Weights of a small image embedding model.
Model: 5.02M parameters, 64-pixel images, arch pvt, activation relu, patch size [4, 4], depths [4, 7, 4].
Training: 10100 steps, held-out accuracy 73%.
Data: trained on Sentinel-2 satellite tiles (TerraMesh), 4.5 epochs.
Rows from block 3 of a small image embedding model, named by matrix and row number. Rows with one number belong to one neuron. Each number is 200 + 20 x the weight over its row's rms, rounded and kept within 0 to 999. All counts start at 0.
After each neuron's rows are labels from the 100 images, of 14976, where the neuron reaches its highest value: "colour at peak" is the nearest of a few named colours to the mean colour under the peak. Only what is clearly more common there than usual is listed. The data: Sentinel-2 satellite tiles (TerraMesh). In brackets: how many of the 100.
# fc1: MLP up (model.blocks.3.mlp.fc1.weight, 256x64), inputs 0-63
# fc2: MLP down (model.blocks.3.mlp.fc2.weight, 64x256, transposed), outputs 0-63

fc1.35,203,199,193,159,201,198,211,222,229,180,224,191,222,186,216,203,163,213,223,215,185,187,152,210,217,203,159,222,187,224,202,185,215,179,187,222,204,195,172,184,163,215,216,210,214,187,217,198,220,168,201,220,187,239,218,196,190,214,180,199,215,165,219,175
fc2.35,194,211,211,214,176,210,173,198,186,186,211,239,188,190,177,233,179,199,220,172,185,200,226,211,171,175,203,167,190,219,175,205,180,203,191,218,189,176,195,181,228,197,141,189,200,207,227,219,190,201,195,226,200,247,170,215,210,177,210,196,185,175,217,197
colour at peak: black (50)

fc1.240,222,231,181,226,191,194,185,214,210,185,196,187,230,206,209,217,176,199,204,235,204,221,217,190,204,164,180,197,193,190,200,175,221,190,192,170,206,164,222,213,207,206,191,196,198,202,141,206,207,227,228,193,217,157,181,214,224,162,224,204,238,200,195,197
fc2.240,189,180,205,232,232,198,212,168,235,191,192,187,217,205,193,206,192,195,186,238,201,187,171,178,174,183,210,197,225,215,180,182,218,199,152,197,209,189,205,191,215,198,206,225,202,207,135,206,209,215,196,188,214,268,199,199,201,198,187,202,206,222,197,208
colour at peak: pink (44); white (34)

fc1.177,166,203,227,196,191,182,208,201,224,206,186,225,214,186,198,227,224,214,233,178,182,204,224,234,230,198,196,169,232,213,190,203,175,218,221,163,190,168,194,181,215,192,205,196,194,187,233,191,189,190,172,170,184,205,157,188,191,232,186,231,208,217,189,197
fc2.177,166,185,195,194,236,171,217,215,222,218,200,217,218,189,226,210,249,190,223,177,213,194,234,226,192,213,204,203,171,222,163,198,198,217,180,191,214,226,199,183,215,209,198,227,198,195,147,186,202,185,168,207,204,202,168,219,186,176,187,197,218,177,194,193
colour at peak: brown (65)

fc1.52,185,180,195,236,230,172,195,191,227,213,178,186,179,203,175,212,200,207,215,202,169,213,264,178,197,213,181,225,206,160,226,190,211,210,188,203,211,192,188,195,236,215,222,196,195,177,142,180,209,185,212,197,221,217,213,178,218,203,193,208,207,216,201,204
fc2.52,179,171,203,155,198,168,209,205,192,195,172,205,182,225,203,202,226,202,179,194,182,212,224,171,193,211,181,211,213,198,183,169,249,194,223,195,219,208,198,190,218,196,209,232,203,222,273,186,208,200,222,191,203,187,185,190,194,186,204,196,161,203,183,200
colour at peak: green (57)

fc1.214,199,184,239,162,210,189,191,199,206,213,174,186,171,181,198,172,210,221,222,204,190,193,227,217,192,182,217,191,207,146,205,212,211,211,169,214,202,196,221,188,215,208,210,219,200,166,158,187,213,156,186,229,204,223,173,187,213,243,184,204,194,201,200,187
fc2.214,204,196,197,177,172,207,173,197,190,209,172,191,207,167,175,212,205,212,213,179,199,217,176,247,199,201,210,179,185,213,200,159,217,195,203,186,235,240,204,204,250,190,191,193,192,228,226,179,174,222,189,216,188,228,201,170,227,187,169,208,213,202,218,197
colour at peak: black (83)

fc1.36,168,196,179,209,186,195,188,199,199,196,178,190,202,186,203,203,214,200,216,211,193,253,240,236,199,255,192,190,190,213,227,160,190,220,216,183,193,189,179,248,219,216,207,208,218,201,215,194,207,160,206,180,205,227,200,218,175,190,174,210,200,177,184,191
fc2.36,226,214,170,188,220,216,186,195,177,208,189,211,187,243,220,191,176,214,212,207,215,211,215,259,204,171,150,216,203,186,202,204,208,188,205,173,170,170,201,225,186,212,218,208,201,220,225,199,193,192,223,195,208,189,191,173,209,254,213,202,224,200,208,199
colour at peak: pink (36)

fc1.187,167,199,194,205,203,220,182,215,187,212,209,176,201,229,207,166,185,201,212,162,151,211,229,223,209,225,194,209,205,246,191,208,210,214,243,187,182,221,202,206,195,194,180,218,193,183,186,174,188,198,209,149,170,218,199,205,247,201,200,209,207,205,199,205
fc2.187,196,205,168,191,164,187,198,236,198,170,185,235,213,202,171,201,212,164,200,196,231,208,182,240,248,219,173,198,169,218,209,205,197,174,170,196,220,188,201,165,190,211,187,185,202,201,214,225,158,203,180,221,180,193,197,192,182,191,181,191,198,187,185,198
colour at peak: black (76)

fc1.175,172,187,187,198,215,189,193,201,170,205,203,202,190,230,178,179,214,193,190,185,228,269,192,218,195,187,205,224,169,187,243,194,224,193,163,186,207,223,203,194,240,191,202,217,195,198,235,197,212,169,199,192,180,213,187,188,183,243,193,198,183,188,186,197
fc2.175,234,199,224,168,193,230,207,225,193,247,213,193,183,188,221,189,193,201,169,202,194,177,185,165,200,173,185,180,198,185,179,182,167,218,214,206,192,191,202,174,154,191,230,175,201,231,164,203,199,213,187,216,218,203,206,203,181,189,204,201,247,188,206,197
colour at peak: pink (30)

fc1.121,202,205,236,207,219,241,174,210,191,191,205,222,165,175,209,199,194,212,217,201,189,192,197,204,205,185,207,192,203,137,201,193,188,215,217,214,217,176,215,191,157,193,206,230,186,198,223,188,155,218,198,187,207,237,195,186,221,187,228,187,218,157,206,205
fc2.121,172,218,222,154,208,219,218,204,194,186,199,177,182,151,205,201,231,200,202,182,195,169,180,212,180,244,188,199,199,202,201,220,207,221,195,206,231,169,200,160,199,173,218,213,201,223,228,225,207,196,189,200,174,186,188,233,181,165,187,202,218,191,195,202
colour at peak: black (40)

fc1.195,188,222,214,191,189,217,221,204,166,266,203,257,204,198,208,213,203,194,220,248,201,200,204,181,176,194,206,209,204,198,219,191,163,190,180,214,203,216,187,225,176,172,197,175,181,187,196,196,205,171,214,199,177,179,204,185,202,189,170,232,193,209,188,215
fc2.195,223,199,173,225,220,153,172,201,226,191,223,139,201,196,187,204,223,181,218,204,179,228,205,237,222,210,213,240,205,186,194,206,192,209,187,184,213,174,203,211,187,249,215,217,201,204,195,201,184,223,198,193,223,198,186,190,199,177,174,201,199,177,221,204
colour at peak: brown (65)

fc1.248,217,174,215,200,225,220,196,156,203,211,254,192,223,221,192,222,224,205,183,259,207,202,170,190,196,203,223,181,196,167,228,205,184,213,181,206,214,182,202,183,226,197,210,192,202,215,175,170,152,205,204,190,190,174,219,204,182,209,204,193,192,205,197,192
fc2.248,207,205,183,188,196,183,195,202,185,206,191,202,228,215,175,191,240,198,207,211,230,222,168,207,192,212,212,181,183,186,201,218,225,185,153,217,223,179,202,188,261,192,173,203,198,186,204,150,172,167,219,188,205,178,190,194,220,172,210,200,198,222,223,204
colour at peak: black (96)

fc1.7,188,213,172,228,212,188,170,141,175,199,208,217,189,209,180,228,161,200,208,226,180,201,158,235,202,195,167,201,184,176,230,194,195,207,210,230,208,172,190,193,212,217,195,206,199,205,225,214,210,206,200,215,194,222,209,167,231,194,184,223,214,210,192,225
fc2.7,205,208,222,163,180,182,206,184,202,174,167,170,212,201,166,205,177,213,228,242,218,193,164,179,179,210,199,200,227,233,263,199,216,189,173,206,216,184,201,202,218,199,200,169,200,206,200,185,177,221,220,187,213,226,201,206,175,185,201,196,220,195,213,199
colour at peak: pink (32)

fc1.129,184,206,206,179,222,223,207,217,226,193,173,230,222,220,206,200,202,169,198,252,233,197,194,170,217,169,204,190,192,193,220,192,191,162,186,218,193,185,220,219,185,177,165,222,185,215,195,202,190,182,160,236,213,179,213,208,160,192,211,202,181,214,199,195
fc2.129,205,213,215,196,211,213,205,190,217,202,198,228,228,186,208,227,178,182,176,247,224,204,205,159,229,200,202,183,213,217,191,215,202,190,165,190,206,177,191,198,201,152,187,210,198,232,158,194,232,190,200,222,210,213,158,219,203,211,244,211,207,203,187,213
colour at peak: pink (39)

fc1.255,217,188,178,166,237,174,208,173,204,158,186,180,219,160,183,233,207,194,243,182,189,224,192,218,212,193,207,213,181,148,197,192,227,199,191,203,231,194,206,207,210,212,217,210,190,196,205,192,216,187,208,228,226,229,191,184,224,213,204,180,206,189,171,201
fc2.255,204,207,210,177,166,158,217,191,188,222,185,167,192,215,158,199,216,164,201,184,227,206,230,203,188,217,199,185,235,217,236,185,200,182,221,214,213,219,198,219,186,205,211,196,199,231,226,214,197,244,196,190,190,206,172,210,191,168,214,210,221,172,224,201
colour at peak: pink (58)

fc1.235,186,200,179,230,197,185,219,192,248,193,189,210,159,199,200,205,194,191,194,179,171,186,174,227,218,193,198,210,196,209,253,204,234,233,210,206,219,207,196,211,200,158,184,200,169,227,217,197,187,186,171,205,203,189,170,203,204,192,217,223,210,204,160,227
fc2.235,206,203,223,190,193,204,182,192,213,205,185,210,163,232,191,206,178,226,206,236,242,182,179,170,199,206,179,153,204,204,223,158,199,196,181,207,205,204,200,169,231,190,194,171,200,223,201,220,166,212,208,228,187,167,189,208,168,224,215,199,178,213,210,201
colour at peak: grey (54)

fc1.25,180,191,228,170,183,173,150,222,212,218,237,201,208,182,234,204,187,193,209,171,172,219,171,207,180,218,228,192,188,199,196,185,195,192,174,193,228,243,210,185,202,178,200,224,201,191,231,195,220,192,205,214,224,230,199,172,198,219,187,214,166,187,198,203
fc2.25,212,202,207,226,202,230,212,211,232,155,219,181,208,209,173,212,176,174,176,210,212,209,227,145,184,190,234,171,207,219,208,215,220,215,175,191,212,157,198,226,204,196,186,197,199,206,155,175,225,189,220,191,211,212,197,211,209,172,206,208,206,189,210,200
colour at peak: grey (63); pink (31)

fc1.107,211,207,225,219,230,191,192,188,188,212,206,177,220,224,201,205,205,212,209,206,213,177,187,156,229,115,184,179,210,207,189,210,197,246,229,176,179,174,190,223,200,195,227,194,174,198,211,198,203,224,206,199,204,188,205,181,198,172,204,206,197,194,218,197
fc2.107,178,180,186,185,194,177,195,262,191,179,204,212,172,183,224,197,190,166,213,190,204,210,217,225,182,229,184,213,171,193,197,181,188,204,136,199,206,212,201,166,201,168,205,201,201,223,191,228,230,176,198,203,198,206,207,181,190,218,159,192,200,196,197,201
colour at peak: brown (70)

fc1.130,197,195,244,183,179,219,213,219,224,183,220,245,170,208,230,169,174,213,149,225,196,195,210,167,189,201,213,188,196,237,193,205,205,164,186,196,215,192,202,169,217,194,205,200,224,222,177,195,192,238,186,190,173,197,204,188,219,192,218,209,188,213,207,213
fc2.130,203,157,210,196,212,185,195,191,204,227,185,212,182,205,208,186,204,210,220,200,204,195,203,184,183,216,191,187,193,200,208,179,205,200,202,233,205,228,204,193,213,182,209,188,197,233,222,180,210,218,190,161,195,221,128,200,236,135,215,193,202,208,229,213
colour at peak: pink (77)

fc1.58,196,172,222,212,188,171,173,216,199,212,221,181,183,208,205,221,190,176,210,226,223,190,181,182,208,200,242,188,212,181,234,187,224,175,209,197,189,251,198,179,221,185,225,197,199,219,226,179,170,209,236,187,191,217,204,191,196,231,179,202,190,180,163,179
fc2.58,201,179,231,210,199,207,191,149,251,178,193,221,187,208,189,200,243,193,198,198,176,194,194,195,168,196,234,207,184,199,186,208,226,207,172,213,227,180,201,235,187,218,186,230,197,196,147,199,209,195,187,195,206,231,183,210,174,169,190,197,201,192,200,205
colour at peak: pink (30)

fc1.6,213,226,196,165,229,215,199,196,170,221,187,210,212,174,177,210,231,221,185,174,173,184,177,161,209,207,193,243,220,200,177,173,222,201,202,226,213,212,221,207,215,183,215,194,219,168,197,201,202,193,177,226,194,174,177,223,198,192,222,197,171,172,213,225
fc2.6,227,200,165,207,211,172,207,208,209,182,185,227,229,198,222,202,199,195,186,196,180,233,233,244,209,186,180,178,211,168,199,236,168,204,178,191,190,188,204,165,212,203,175,203,197,179,229,174,175,187,199,239,188,203,192,192,220,216,215,201,242,203,178,193
colour at peak: brown (81)

fc1.119,172,184,186,215,198,204,191,148,205,205,203,184,229,234,186,215,217,207,230,186,223,230,202,201,195,225,216,185,168,198,193,216,211,193,203,228,228,189,208,196,193,180,261,197,225,217,165,224,196,167,205,188,186,223,184,192,175,200,214,188,200,185,202,171
fc2.119,206,201,206,205,200,224,211,215,164,207,187,193,220,192,167,198,198,186,199,193,191,229,188,215,169,212,180,230,204,190,180,195,239,182,201,214,242,218,201,186,236,204,205,232,199,204,174,169,251,154,174,197,198,182,178,191,203,201,217,196,176,236,195,188
colour at peak: black (49)

fc1.204,188,191,193,203,224,168,210,229,221,192,220,209,193,254,173,184,225,217,172,176,190,225,186,195,198,171,218,201,191,241,181,202,193,208,163,217,195,207,207,127,214,186,212,204,172,191,210,201,212,176,200,211,204,182,213,203,195,196,210,177,216,191,207,211
fc2.204,221,203,196,188,198,214,190,205,202,228,216,187,194,203,210,187,178,208,232,208,207,196,204,194,185,161,170,178,194,186,196,239,189,220,223,193,214,155,199,224,179,197,217,205,201,224,179,224,179,213,204,237,197,197,198,217,187,214,212,198,283,183,208,201
colour at peak: white (90)

fc1.103,183,185,197,194,182,196,225,171,223,172,215,188,191,213,222,243,199,232,195,207,220,150,166,201,181,156,225,178,191,193,186,229,171,188,191,231,225,235,196,184,193,207,198,218,193,194,195,199,228,189,189,216,223,198,214,201,185,193,178,217,227,192,208,172
fc2.103,188,214,180,170,176,200,217,246,175,199,202,196,187,213,182,204,211,201,207,184,202,267,203,234,231,228,168,244,204,217,213,191,217,159,194,190,203,194,199,177,210,194,182,214,198,202,227,185,212,184,209,200,201,153,179,203,200,209,209,199,205,225,195,196
colour at peak: brown (68)

fc1.189,202,197,218,167,194,220,177,173,194,209,199,200,184,198,216,198,224,196,221,169,209,145,177,189,196,208,221,164,186,213,206,209,204,203,185,202,216,216,190,196,191,186,192,247,166,225,264,196,209,183,196,211,190,245,197,197,189,230,194,200,201,183,188,185
fc2.189,198,170,202,239,213,179,206,199,211,190,207,203,205,250,192,200,237,171,186,191,210,189,159,179,200,200,231,217,228,235,200,224,191,186,188,204,186,196,201,168,205,209,218,191,199,204,150,186,212,211,200,163,200,254,210,189,196,186,184,201,195,186,177,202
colour at peak: pink (36); white (30)

fc1.4,191,256,211,195,160,202,211,190,162,214,216,197,180,203,206,173,208,209,161,200,176,197,212,197,197,172,206,222,208,192,163,200,217,226,194,223,166,207,214,196,183,202,174,221,204,182,187,199,197,210,223,211,192,175,162,216,230,185,230,235,183,182,194,216
fc2.4,211,170,171,221,229,223,182,222,202,194,198,220,230,200,195,208,211,189,204,193,206,225,219,202,223,215,164,196,162,214,191,214,152,208,234,194,217,197,191,189,204,204,208,210,200,198,166,221,202,156,173,169,217,184,214,198,193,230,230,207,237,173,185,196
colour at peak: brown (87)

fc1.197,214,216,177,183,207,208,206,215,236,187,206,221,206,237,224,194,182,198,205,208,201,173,184,187,208,187,203,204,227,235,145,199,163,179,170,193,175,163,230,170,172,166,187,217,211,209,212,203,210,157,193,223,212,206,198,215,210,197,215,204,192,180,201,194
fc2.197,226,222,164,210,195,222,233,222,189,210,192,221,204,228,213,200,181,200,210,189,216,214,193,236,214,195,167,194,195,205,195,206,173,167,210,192,219,149,195,229,157,186,213,216,195,226,183,222,172,198,185,227,185,226,164,188,189,218,196,190,215,183,181,187
colour at peak: white (97)

fc1.169,201,191,206,250,182,167,168,229,221,179,220,209,199,206,242,206,195,200,182,192,172,216,248,170,194,185,188,203,172,205,183,216,232,202,198,225,191,204,187,248,212,214,195,201,203,183,170,198,199,185,207,182,226,186,190,206,216,179,188,229,190,191,193,172
fc2.169,198,184,209,203,200,153,202,213,204,214,194,176,172,239,190,209,237,176,195,222,211,194,206,168,208,169,194,193,209,190,219,193,246,161,175,191,184,210,198,183,237,178,198,203,200,196,248,210,217,189,198,214,205,202,187,210,225,190,225,202,171,244,200,204
colour at peak: green (65)