Weights of a small image embedding model: depths [4, 7, 4].
Rows from block 12, named by matrix and row number. Rows with one number belong to one attention dimension. Each number is 128 + 24 x the weight over its row's rms, rounded and kept within 0 to 255. All counts start at 0.
# v: attention value (model.blocks.12.attn.v.weight, 256x256), inputs 86-171
# proj: attention output (model.blocks.12.attn.proj.weight, 256x256, transposed), outputs 86-171
v.230 [113 148 136 117 111 105 122 123 146 141 114 126 130 171  99  84 166 133 139 163 118 117 112 172 121 128 127 118 130 127 173 130 131 127 129 164 133 142 140 129 144 160 118  94 104 148 142 123 144 110 173 101 121 189 181  97 121 171  99 151 130 144 158 106 108 101 122 130 148 145  99 158 145 117 119 164 112 140 140 137 108 115 174 129 174  93]
proj.230 [136 125 141 151 120 120 123 128 120 121 133 122 132  64 101 121  34 118 134 135 118  94 130 172 118 109 162 128  79 130 133 118 127 134 154 120 113 127 117  88 149 119 128 116 126 112 143 127 107 114  71 176 126 127  97 124 144 113  93 152 120 111 121 122 133 108 134 122 127 137 110 122 114 103 122 132 118 107 126 102 121 126   4 146  93 132]
v.231 [113 149 129 160 144  91 143 132 151  94 148 132 141 162 181 118 109 147 107 141 151 139 133 107 119  91  83 147 116 105 124 106 112 167 102 165 139  99 109 127 119 122 105 124 164 108 110 129 104 139  71 146 130  77 117 132 133 119 121 145  98 101 118 131 163 147 133 153 124  65  99  73 128 143 128 146 136 150 113 109 138 134 151 134 164 147]
proj.231 [131 133  75 140 110 120 126 122 131 107 102 129  81 116 101 134 109 140 195 173 131 121 136 123 160 112 148 128 136 124 131 147 165 130 162 114  99 131 141 128 121 132 126 102 130 135 105 166 138 139 128  86 129 232 121 127 138 136 157 128 139  86 128 132 105 127 121 184 129 127 136 149 181 106 126 103  89 169 143 138 103 125 107 135 159  87]
v.232 [ 85 122 103 143 155 149 120 134 101 154 136 113 135 219 147 147 123 136 116 148 189 132 154 123 133 155 157 165 168 129 104  96  94 123 161 139 108  93  91  91 115 136  73 126 117 131 171 120 117 141 103 127 103  56 109 121 174  87 170 136 146  56 135 119  86  89 120 120 103 142 107 138 127 132 131 159 127 120 141 157  78 147 140 104  90 163]
proj.232 [128 130 137 113 120 138 140 123 111 127 105 123 143 120 102 120 120 129 158 115 110 144 146 120 121 123 119 136 115 127 141 114 113 130 105 121 137 125 194 122  82 103 127  95 131 144  82 145  92 135 157 146 131  89 160 129  99  78 144  66 137 166 135  89 120 139 113 115 130 126 118 119 161 116 127 101 166 129 105 197  91 126 171 145 187 122]
v.233 [139 124  94  94 178  91 113 123 129  89 156 136 176 143 119 143 142 169 149 143 117 132 112 100 144 113 104 135 131 116 123 147 114 125 103 115 126 144 119 154 143 119 154 143  98 166  86 139 131 113 107 154 121 124 117 115 117 155 135 151 152 152 160 145 147 155 112 155 180 137  72 104 149  96 125 148 116 146 126 118 124 113 134 123 171 112]
proj.233 [114 125 147 155 128 147 150 112 132 167 122 116 100  94 111  79 140 125 130 145 128  84 130  89  99 158 150 144 126 128 127 109 141 118 149 117 136 128 165  93 130 101 125 155 126 126 171 123 101 134 163 140 126 131 166 129 152 120 105 119 134  95 104 103 181 117 156 123 130 128 145 117 148 109 125 159 148 161 137 143 140 131 139 121 117 120]
v.234 [ 86 134 129 148 112 123 109 117 127 104 159 122 125 150 134 142 143 119 181 124 100 115  74 182 131  91 142 109 123 183 105 136 142 101  98 123 101 172 109 132 115 101 122 155  81 119  96 117 132 150 110 127  97 142 137 133 140 138 147 129 116 119  93 132 110 115 163 150 145 150 114 162 121 142 120 131  98 148 123 143 118 141 129 146 128  64]
proj.234 [137 122 160 149 134 122 119 132 131 130 138 132 134 108 152  88 171 133 143 136 117 123  72 187 104 126 140 123 100 128 135 134 151 137 142 114 114 129 114  96 121 143 131 117 123 108 124 122 118 132  82 129 128 178  97 125 116 195 132 110 142 105 133 156 125 133 106  98 126 146 151 109  88  77 123 121 152 138 130 146 165 124 119 161 117 107]
v.235 [140 112 100 140 155 104 128 149 132  82 142 100 215 116 136 121 125 122 158 143 137 126 130 139 156 111 141 124 119 108  96 112 121 145 118 105  86  96 114 144 126 124 121 135 121 169 113 120 138 157 109 164 127 127 146 123 128 138 107 114 100 145 149 113 121 193 121 125 157 132  23  76 123 115 119 145 141 161 126 122 128 149 169 136 158 103]
proj.235 [128 117 156 131 128 134 148 122 126 144 153 134  98 124 126 119  90 136 118 122 109 122 123 104 134 130 137 126 117 129 133 138 171 121 126 112 125 130 160 123  99 139 130 129 124 117 160 138 112 146 130 152 130 171 114 131 148 155 145 160 147  62 125 154 144 119 122 159 128 130 143 131 180  69 125 197 151 151 149  69 138 128  68 119 124 132]
v.236 [130 154 169 131 109 137 147 101 151 153 105 130  85 159 145 106 144 110  95 116 122 146 141 104 113 140 120 117  82 120 134 137 141 157 110 204 134 169  85 120 112 131  99 139 129  95 143 138 113 134 124 115 182 130 144 138 112  98 142 128 110 136 152 116 100 117 129 163  87 103 145 125 142 145 132 116 149 172 127 133 141 126 100 155 114  94]
proj.236 [127 141 106 116 136 118 127 139 136  83 125 121 138 110 110 180  70 129 155 160 129  99 135 172 149 106 147 111 175 131 126 131 103 132 169 130 116 131  92 138 111 127 129 118 129 134 107 120 154 162 133  82 127 194 101 125 120  97 129 134 118 101 111 138 103 117 173 130 124 130 123 144 104 109 131  94  95  69 120 102 143 129 133 186 189 107]
v.237 [115 106  98  58 138 126  80 150 135 131 161 142 150 149 131 117  93 156 125 146 111 163 123 142 110 123 111 148 133 157 102 140  80 172 106  88 129 133 116 148 136  86 129 104 137 130 121 125 126 118  89 121  84  86 137 115 155 109 159 156 119 131 154 112 110 131 110 116  74 152 106 147 129 144 112 103  90 122 138 144  89 132 186 145 152 106]
proj.237 [127 127 126 197 137 114 123 127 126 170  80 129 107 149 130 108 148 124  84 107 114  74 111  96 134 149 164 144 134 130 129 127 150 135 107 128 119 128 158 127 116 130 127 142 125  96 151 125 104 137 161 146 121  84 144 134 106 117 153 147 146 136 142 126 131 146 130  92 126 121 119  80 116 110 129 171 162 216 104 186 130 127 117 131 160  63]
v.238 [159  86 138 121 148 162 138 142 135 135  93 141 112 101 103 113 171 121 103 134 117 145 122  71 157 125 141 110 101 124 100 140 155 144 130 132 128 135 132 172 115 156  89 131 114 117 130 103 138 157 176 128 118  79 138 131 110 155 122  80 156 153 140 133 119 168 172 142 125 115 129 132 156 126  91 155 121 123 132 152 167 119 107 109  96 119]
proj.238 [130 112 158 125 138 133 135 149 127 107 145 111 189 179 148 130 205 123 115 141 140  72 123 131 129 117 160 121 202 129 127 139 116 139 143 138 135 133  91 106 124 130 127 135 128 133 181 132 125 144 104 136 128 147 159 130 118  96 131 140 125 175  87 111 135 124 148 126 126 133 116 115 143 180 126 169 119 124 115  82 153 127 149 122 171 195]
v.239 [ 89 110 100 162 139 130 139 116 122  98 129 160 119 144 148 153  82 138 101 155 155  78 136  84 115 140 112 159 142  87 125 181 102 100 146 110 160 110 123 128 133 153 115 156 153 129 125 157 140 125 150 147 134 122 105  94 144 141 162 162 145  82 102 134 148 121 157 139 143  87 143  93 162 144 122 139 140 129 138 131 124 136 136 111 108 148]
proj.239 [133 138  93  93 133 105 137  97 125 214 167 120 149 138  96 109 147 140 100 154 135 107 165 146 130 136 123 132 134 130 129 102 132 131 152 127 119 126 144 123 105 136 125 131 128 157 167 129  99  96 106  94 128 179 138 132 100 141 116 126 127 175 105 140 141 123  99 213 128 122 162 157 183 100 127  95 140 128 119 182  92 126 160  91  98 171]
v.240 [ 98 162 137 178 130  98 123 113 162 105 102 172 150 135 120 119 130 141 128 130  99 126 115  98 117 103 110  82 122 161 125 126 134 135 116  86 177 167 113 158 134 144 137 158 125 115 106 124 152 134 119 142 126  85 136 124 127 117  92 156 126 166 110 131 159 106 142 152 118 105 119 144 168  83 138 144  84 112 126 108 128 113 165 139 143 136]
proj.240 [132 136 185 144 134 139  91 116 126 114 113 125 131  91 103 101 181 121 102 178 123  84 118 152 115 126 130 123  82 127 127 121 170 137 130 122 108 124 111 103 170 155 127 110 122 122 147 122 114 119 112 119 130 184 102 120 113 160 170 104 112 124 152 140 124 110  72 128 129 138 146 138 136 144 123 106 139 145 112 165 150 126 140 119 109 116]
v.241 [120 133 130 121 118 158 123 162 130 139 103 113 128 158 165 125 118 110 144 148 125 153 146 141 117 132 176 100 138 153 118 106 139 126 143 111 126 129 117 131 117 124  65 142 121 127 183 130 134 159  76 161  78  47 131 147 128  81 143  85 143  96 106 166 114 127 122 148  62 120 160 161 110 141 115 128 118 102 164 177  98 151 151 143  99 140]
proj.241 [132 131 127 144 129 125 132 146 122 131 157 134 152 145 108 112 206 123 110  81 107 113 117 153 128  70 103 124 125 127 132 142 147 130  84 130 122 124 154 147 130 156 128  97 128 122 108 131 102  95 153 131 129 103 127 125 111 122 175  94 144 149 154  96 124 156 116  64 128 137 121 104 139 143 126 110 160 152  84 142 104 128 152 128 172 164]
v.242 [149 122 114 137 152 160 125 161 121 156  88 117 158 136 163 116 124 135 120 135 106 139 130  87  90 173 135 122 112 125 151 128 128 172 100 139 118 131 130 167 111 134 102 137 125 145 139 100 107 152 131 167 116  60 134 158 119 126 105  86 127 144 138 106 125 167 107 105 118 104  94  84 110 118 151 179 131 131 151  98 145 141 150  76 117 105]
proj.242 [121 129 161 131 130 125 166 125 132 134 153 127 162 173  99 135  53 124 147 116 134 105 128  87 150  93 113 139 137 126 123 153 104 127 112 144 126 127 122  98 126 137 125 128 135 146 142 128 131 117 115 143 129 138 151 124  90 135 113 133 120  63 135 147 125 128 154 187 128 130  72 116 208 145 125 138 141 177 118 117 101 130 135 141 201 139]
v.243 [136 109 124 155 172 104 126 150 150 136  95 148 157 118 128 132 131 173 102 150 123 101 116  97 142  89  80 127 128  96 112 129 116 180  82 135 161 127 122 147 135 122 124 130 160 119 106 133 120 124 136 190 130  67 152 131 115 174 115 139  87 151 130 127 142 149 100 155 149  73 100  76 153 112 130 154 126 139 133 105 138 133 158  95 169 102]
proj.243 [132 132 116 166 114 128 154 100 131 123  96 129 119 184 100 139 120 133 179 153 149 143 130 129 138 116 187 127 171 128 126 159 124 141 150 130  99 130 117 110 126 138 128 131 127 153 148 152 115 125 127 111 127 211 130 130  81 129 146 130 132 122 150 159 106 116 121 174 126 132  93 138 210 115 124 130 129 166 140  93 105 130  94 120 161 103]
v.244 [118 110 138  91 137 156 133 145 114 133  82 160 109 147 103 112 121 116 136 119 159 109 151 118 155 139 116 148 125 110 100 128 153 132 130 153 144  97 142 146 117 109 118 139 124 130 143 135 140  98 181 153 108 134 186 115 122 163 131 142 115  74 146 137 108 122 138 101 106 145  98  99 135 114 103  96 101 212 145 118  96 113 189 141 118 100]
proj.244 [130 126 137 152 133 145 130 148 125  82 163 124  97 133 132 123  96 135 103 126  98 113 117 142 111 110 148 126 138 132 126 107 111 121 144 122 117 130 134  94 135 125 127 110 128 122 137 125 117 137 109 112 124  95 122 127 178  94 150 195 118 183  83 114 162  90 114  69 128 126 164 121 121 145 128 200 159  74 116  97 131 124 103 138 124 154]
v.245 [134 157 129 142 115 168 156 138 133 150  99 119  83 122 108 126 133 140 112 103 165 121 146 177 131 133 130 119 139 131 162 108 145 135 157 151 120 121 138 106 109 135  84 108 160 105 165  98 125 149 151  89 138 128 128 161 146  88 140  73 145  68 100 151 121 101 128 116 110 144 171 139  98 114 147 117 122 109 136 138 123 102 102 110  81 171]
proj.245 [131 121 119  89 117 131 106 144 126  65 130 142 100 137 142 140 158 125 161 128 127 188  99 126 122 115 113 122 113 126 124 129 117 121 148 120 143 127  95 137 145 123 126 135 132 134  81 133 143 121 107 159 130  52 119 130 163 114 107 134 115 189 144 115 117 127 101  82 124 123 115 119  66 137 125  81 111 114 151 109 138 128 158 126 111 129]
v.246 [ 87 147 151 157 131 153 154 139 110  84 124 120 116 159 137 139  54 142 129 123 131 125 113 122 138  98  40 127 113 159 118 124 131 119 125 147 148 126 130  95 119 114 137 172 132 101 152 120 144 140 109 158  83  73 151 127 135  91 126 159 112  71 115 113 117 120 154 140 121 150 102 123 148 132  95 161 106 195 108 110 110 119 154 147 120  82]
proj.246 [143 125 146 139 141 130 104 108 114 134  71 122 144 141 139 108 146 126 137 156 127 142  88 170 123 172 139 127 112 130 138 126 190 130 137 110  84 128  62  71 157 128 129 113 129 160 133 145 110 139 103 113 131 146 137 122 164 120 168 139 144 165  87 117 102 118  98 170 126 139 127 162 108 103 126 112 148 152 148 124 136 123 156 167 100  80]
v.247 [173 139 137 141 130  94 132 134 166 135 115 116 129  85  98 100 161 146  67 172  93 112 130  95 136 104 145 136 121  91 169 114  81 147 138 128 115 114 129 141 147 146 133  85 162 127 120 144 140 115 174 103 147 161 142  89 107 101 103 101  90 178 102 111 154 151 121 129 170 117 111 155 126 104 145 143 152 118 116 103 152 127  87  84 149 152]
proj.247 [138 132 114 131 126 116 113 137 138 118  78 128 123 144 154 143 103 131 151 109 135 122 172  99 139  97 166 117 158 128 121 143 113 128 129 136 132 127  94 130 139 152 127 128 131 108 157 119 147 111  92 152 127 152 133 125  96 125 142 171 125  98 151 110 126 128 143 182 130 116 106 140 164 136 134 106  99 130 125 129 155 129  79 102 126  89]
v.248 [130 151 177  99 124  86 151 171 145 120  83 123 157 123 131  87 123 133 141 127 109 135 185 118 135  68 104 117 161 120 129  90 117 114 134 115 158 121 144  89 153 117 145 116 146 152 159 149 147 112 104 150  89  68 138  99  95 111 154 116 102 132 142 141 139 111 113 130 115 121 113 130 130 122 127 113 128 135  93 120  86 131 199 168 182 134]
proj.248 [129 128 123 193 117 163 101 126 125 104  74 135 109 147 112 103 135 133  88 111 101 131 112 150 126 110 138 129 103 126 146 135 141 126  49 127 119 130 116 152 153 120 128 111 123 104 109 134 110 138 157 156 123 120 111 126 107 108 173 145 139  90 142  85 105 137 143  61 132 137 118 135 159 181 130 129 134 119  84  85 108 127  64 146  86  92]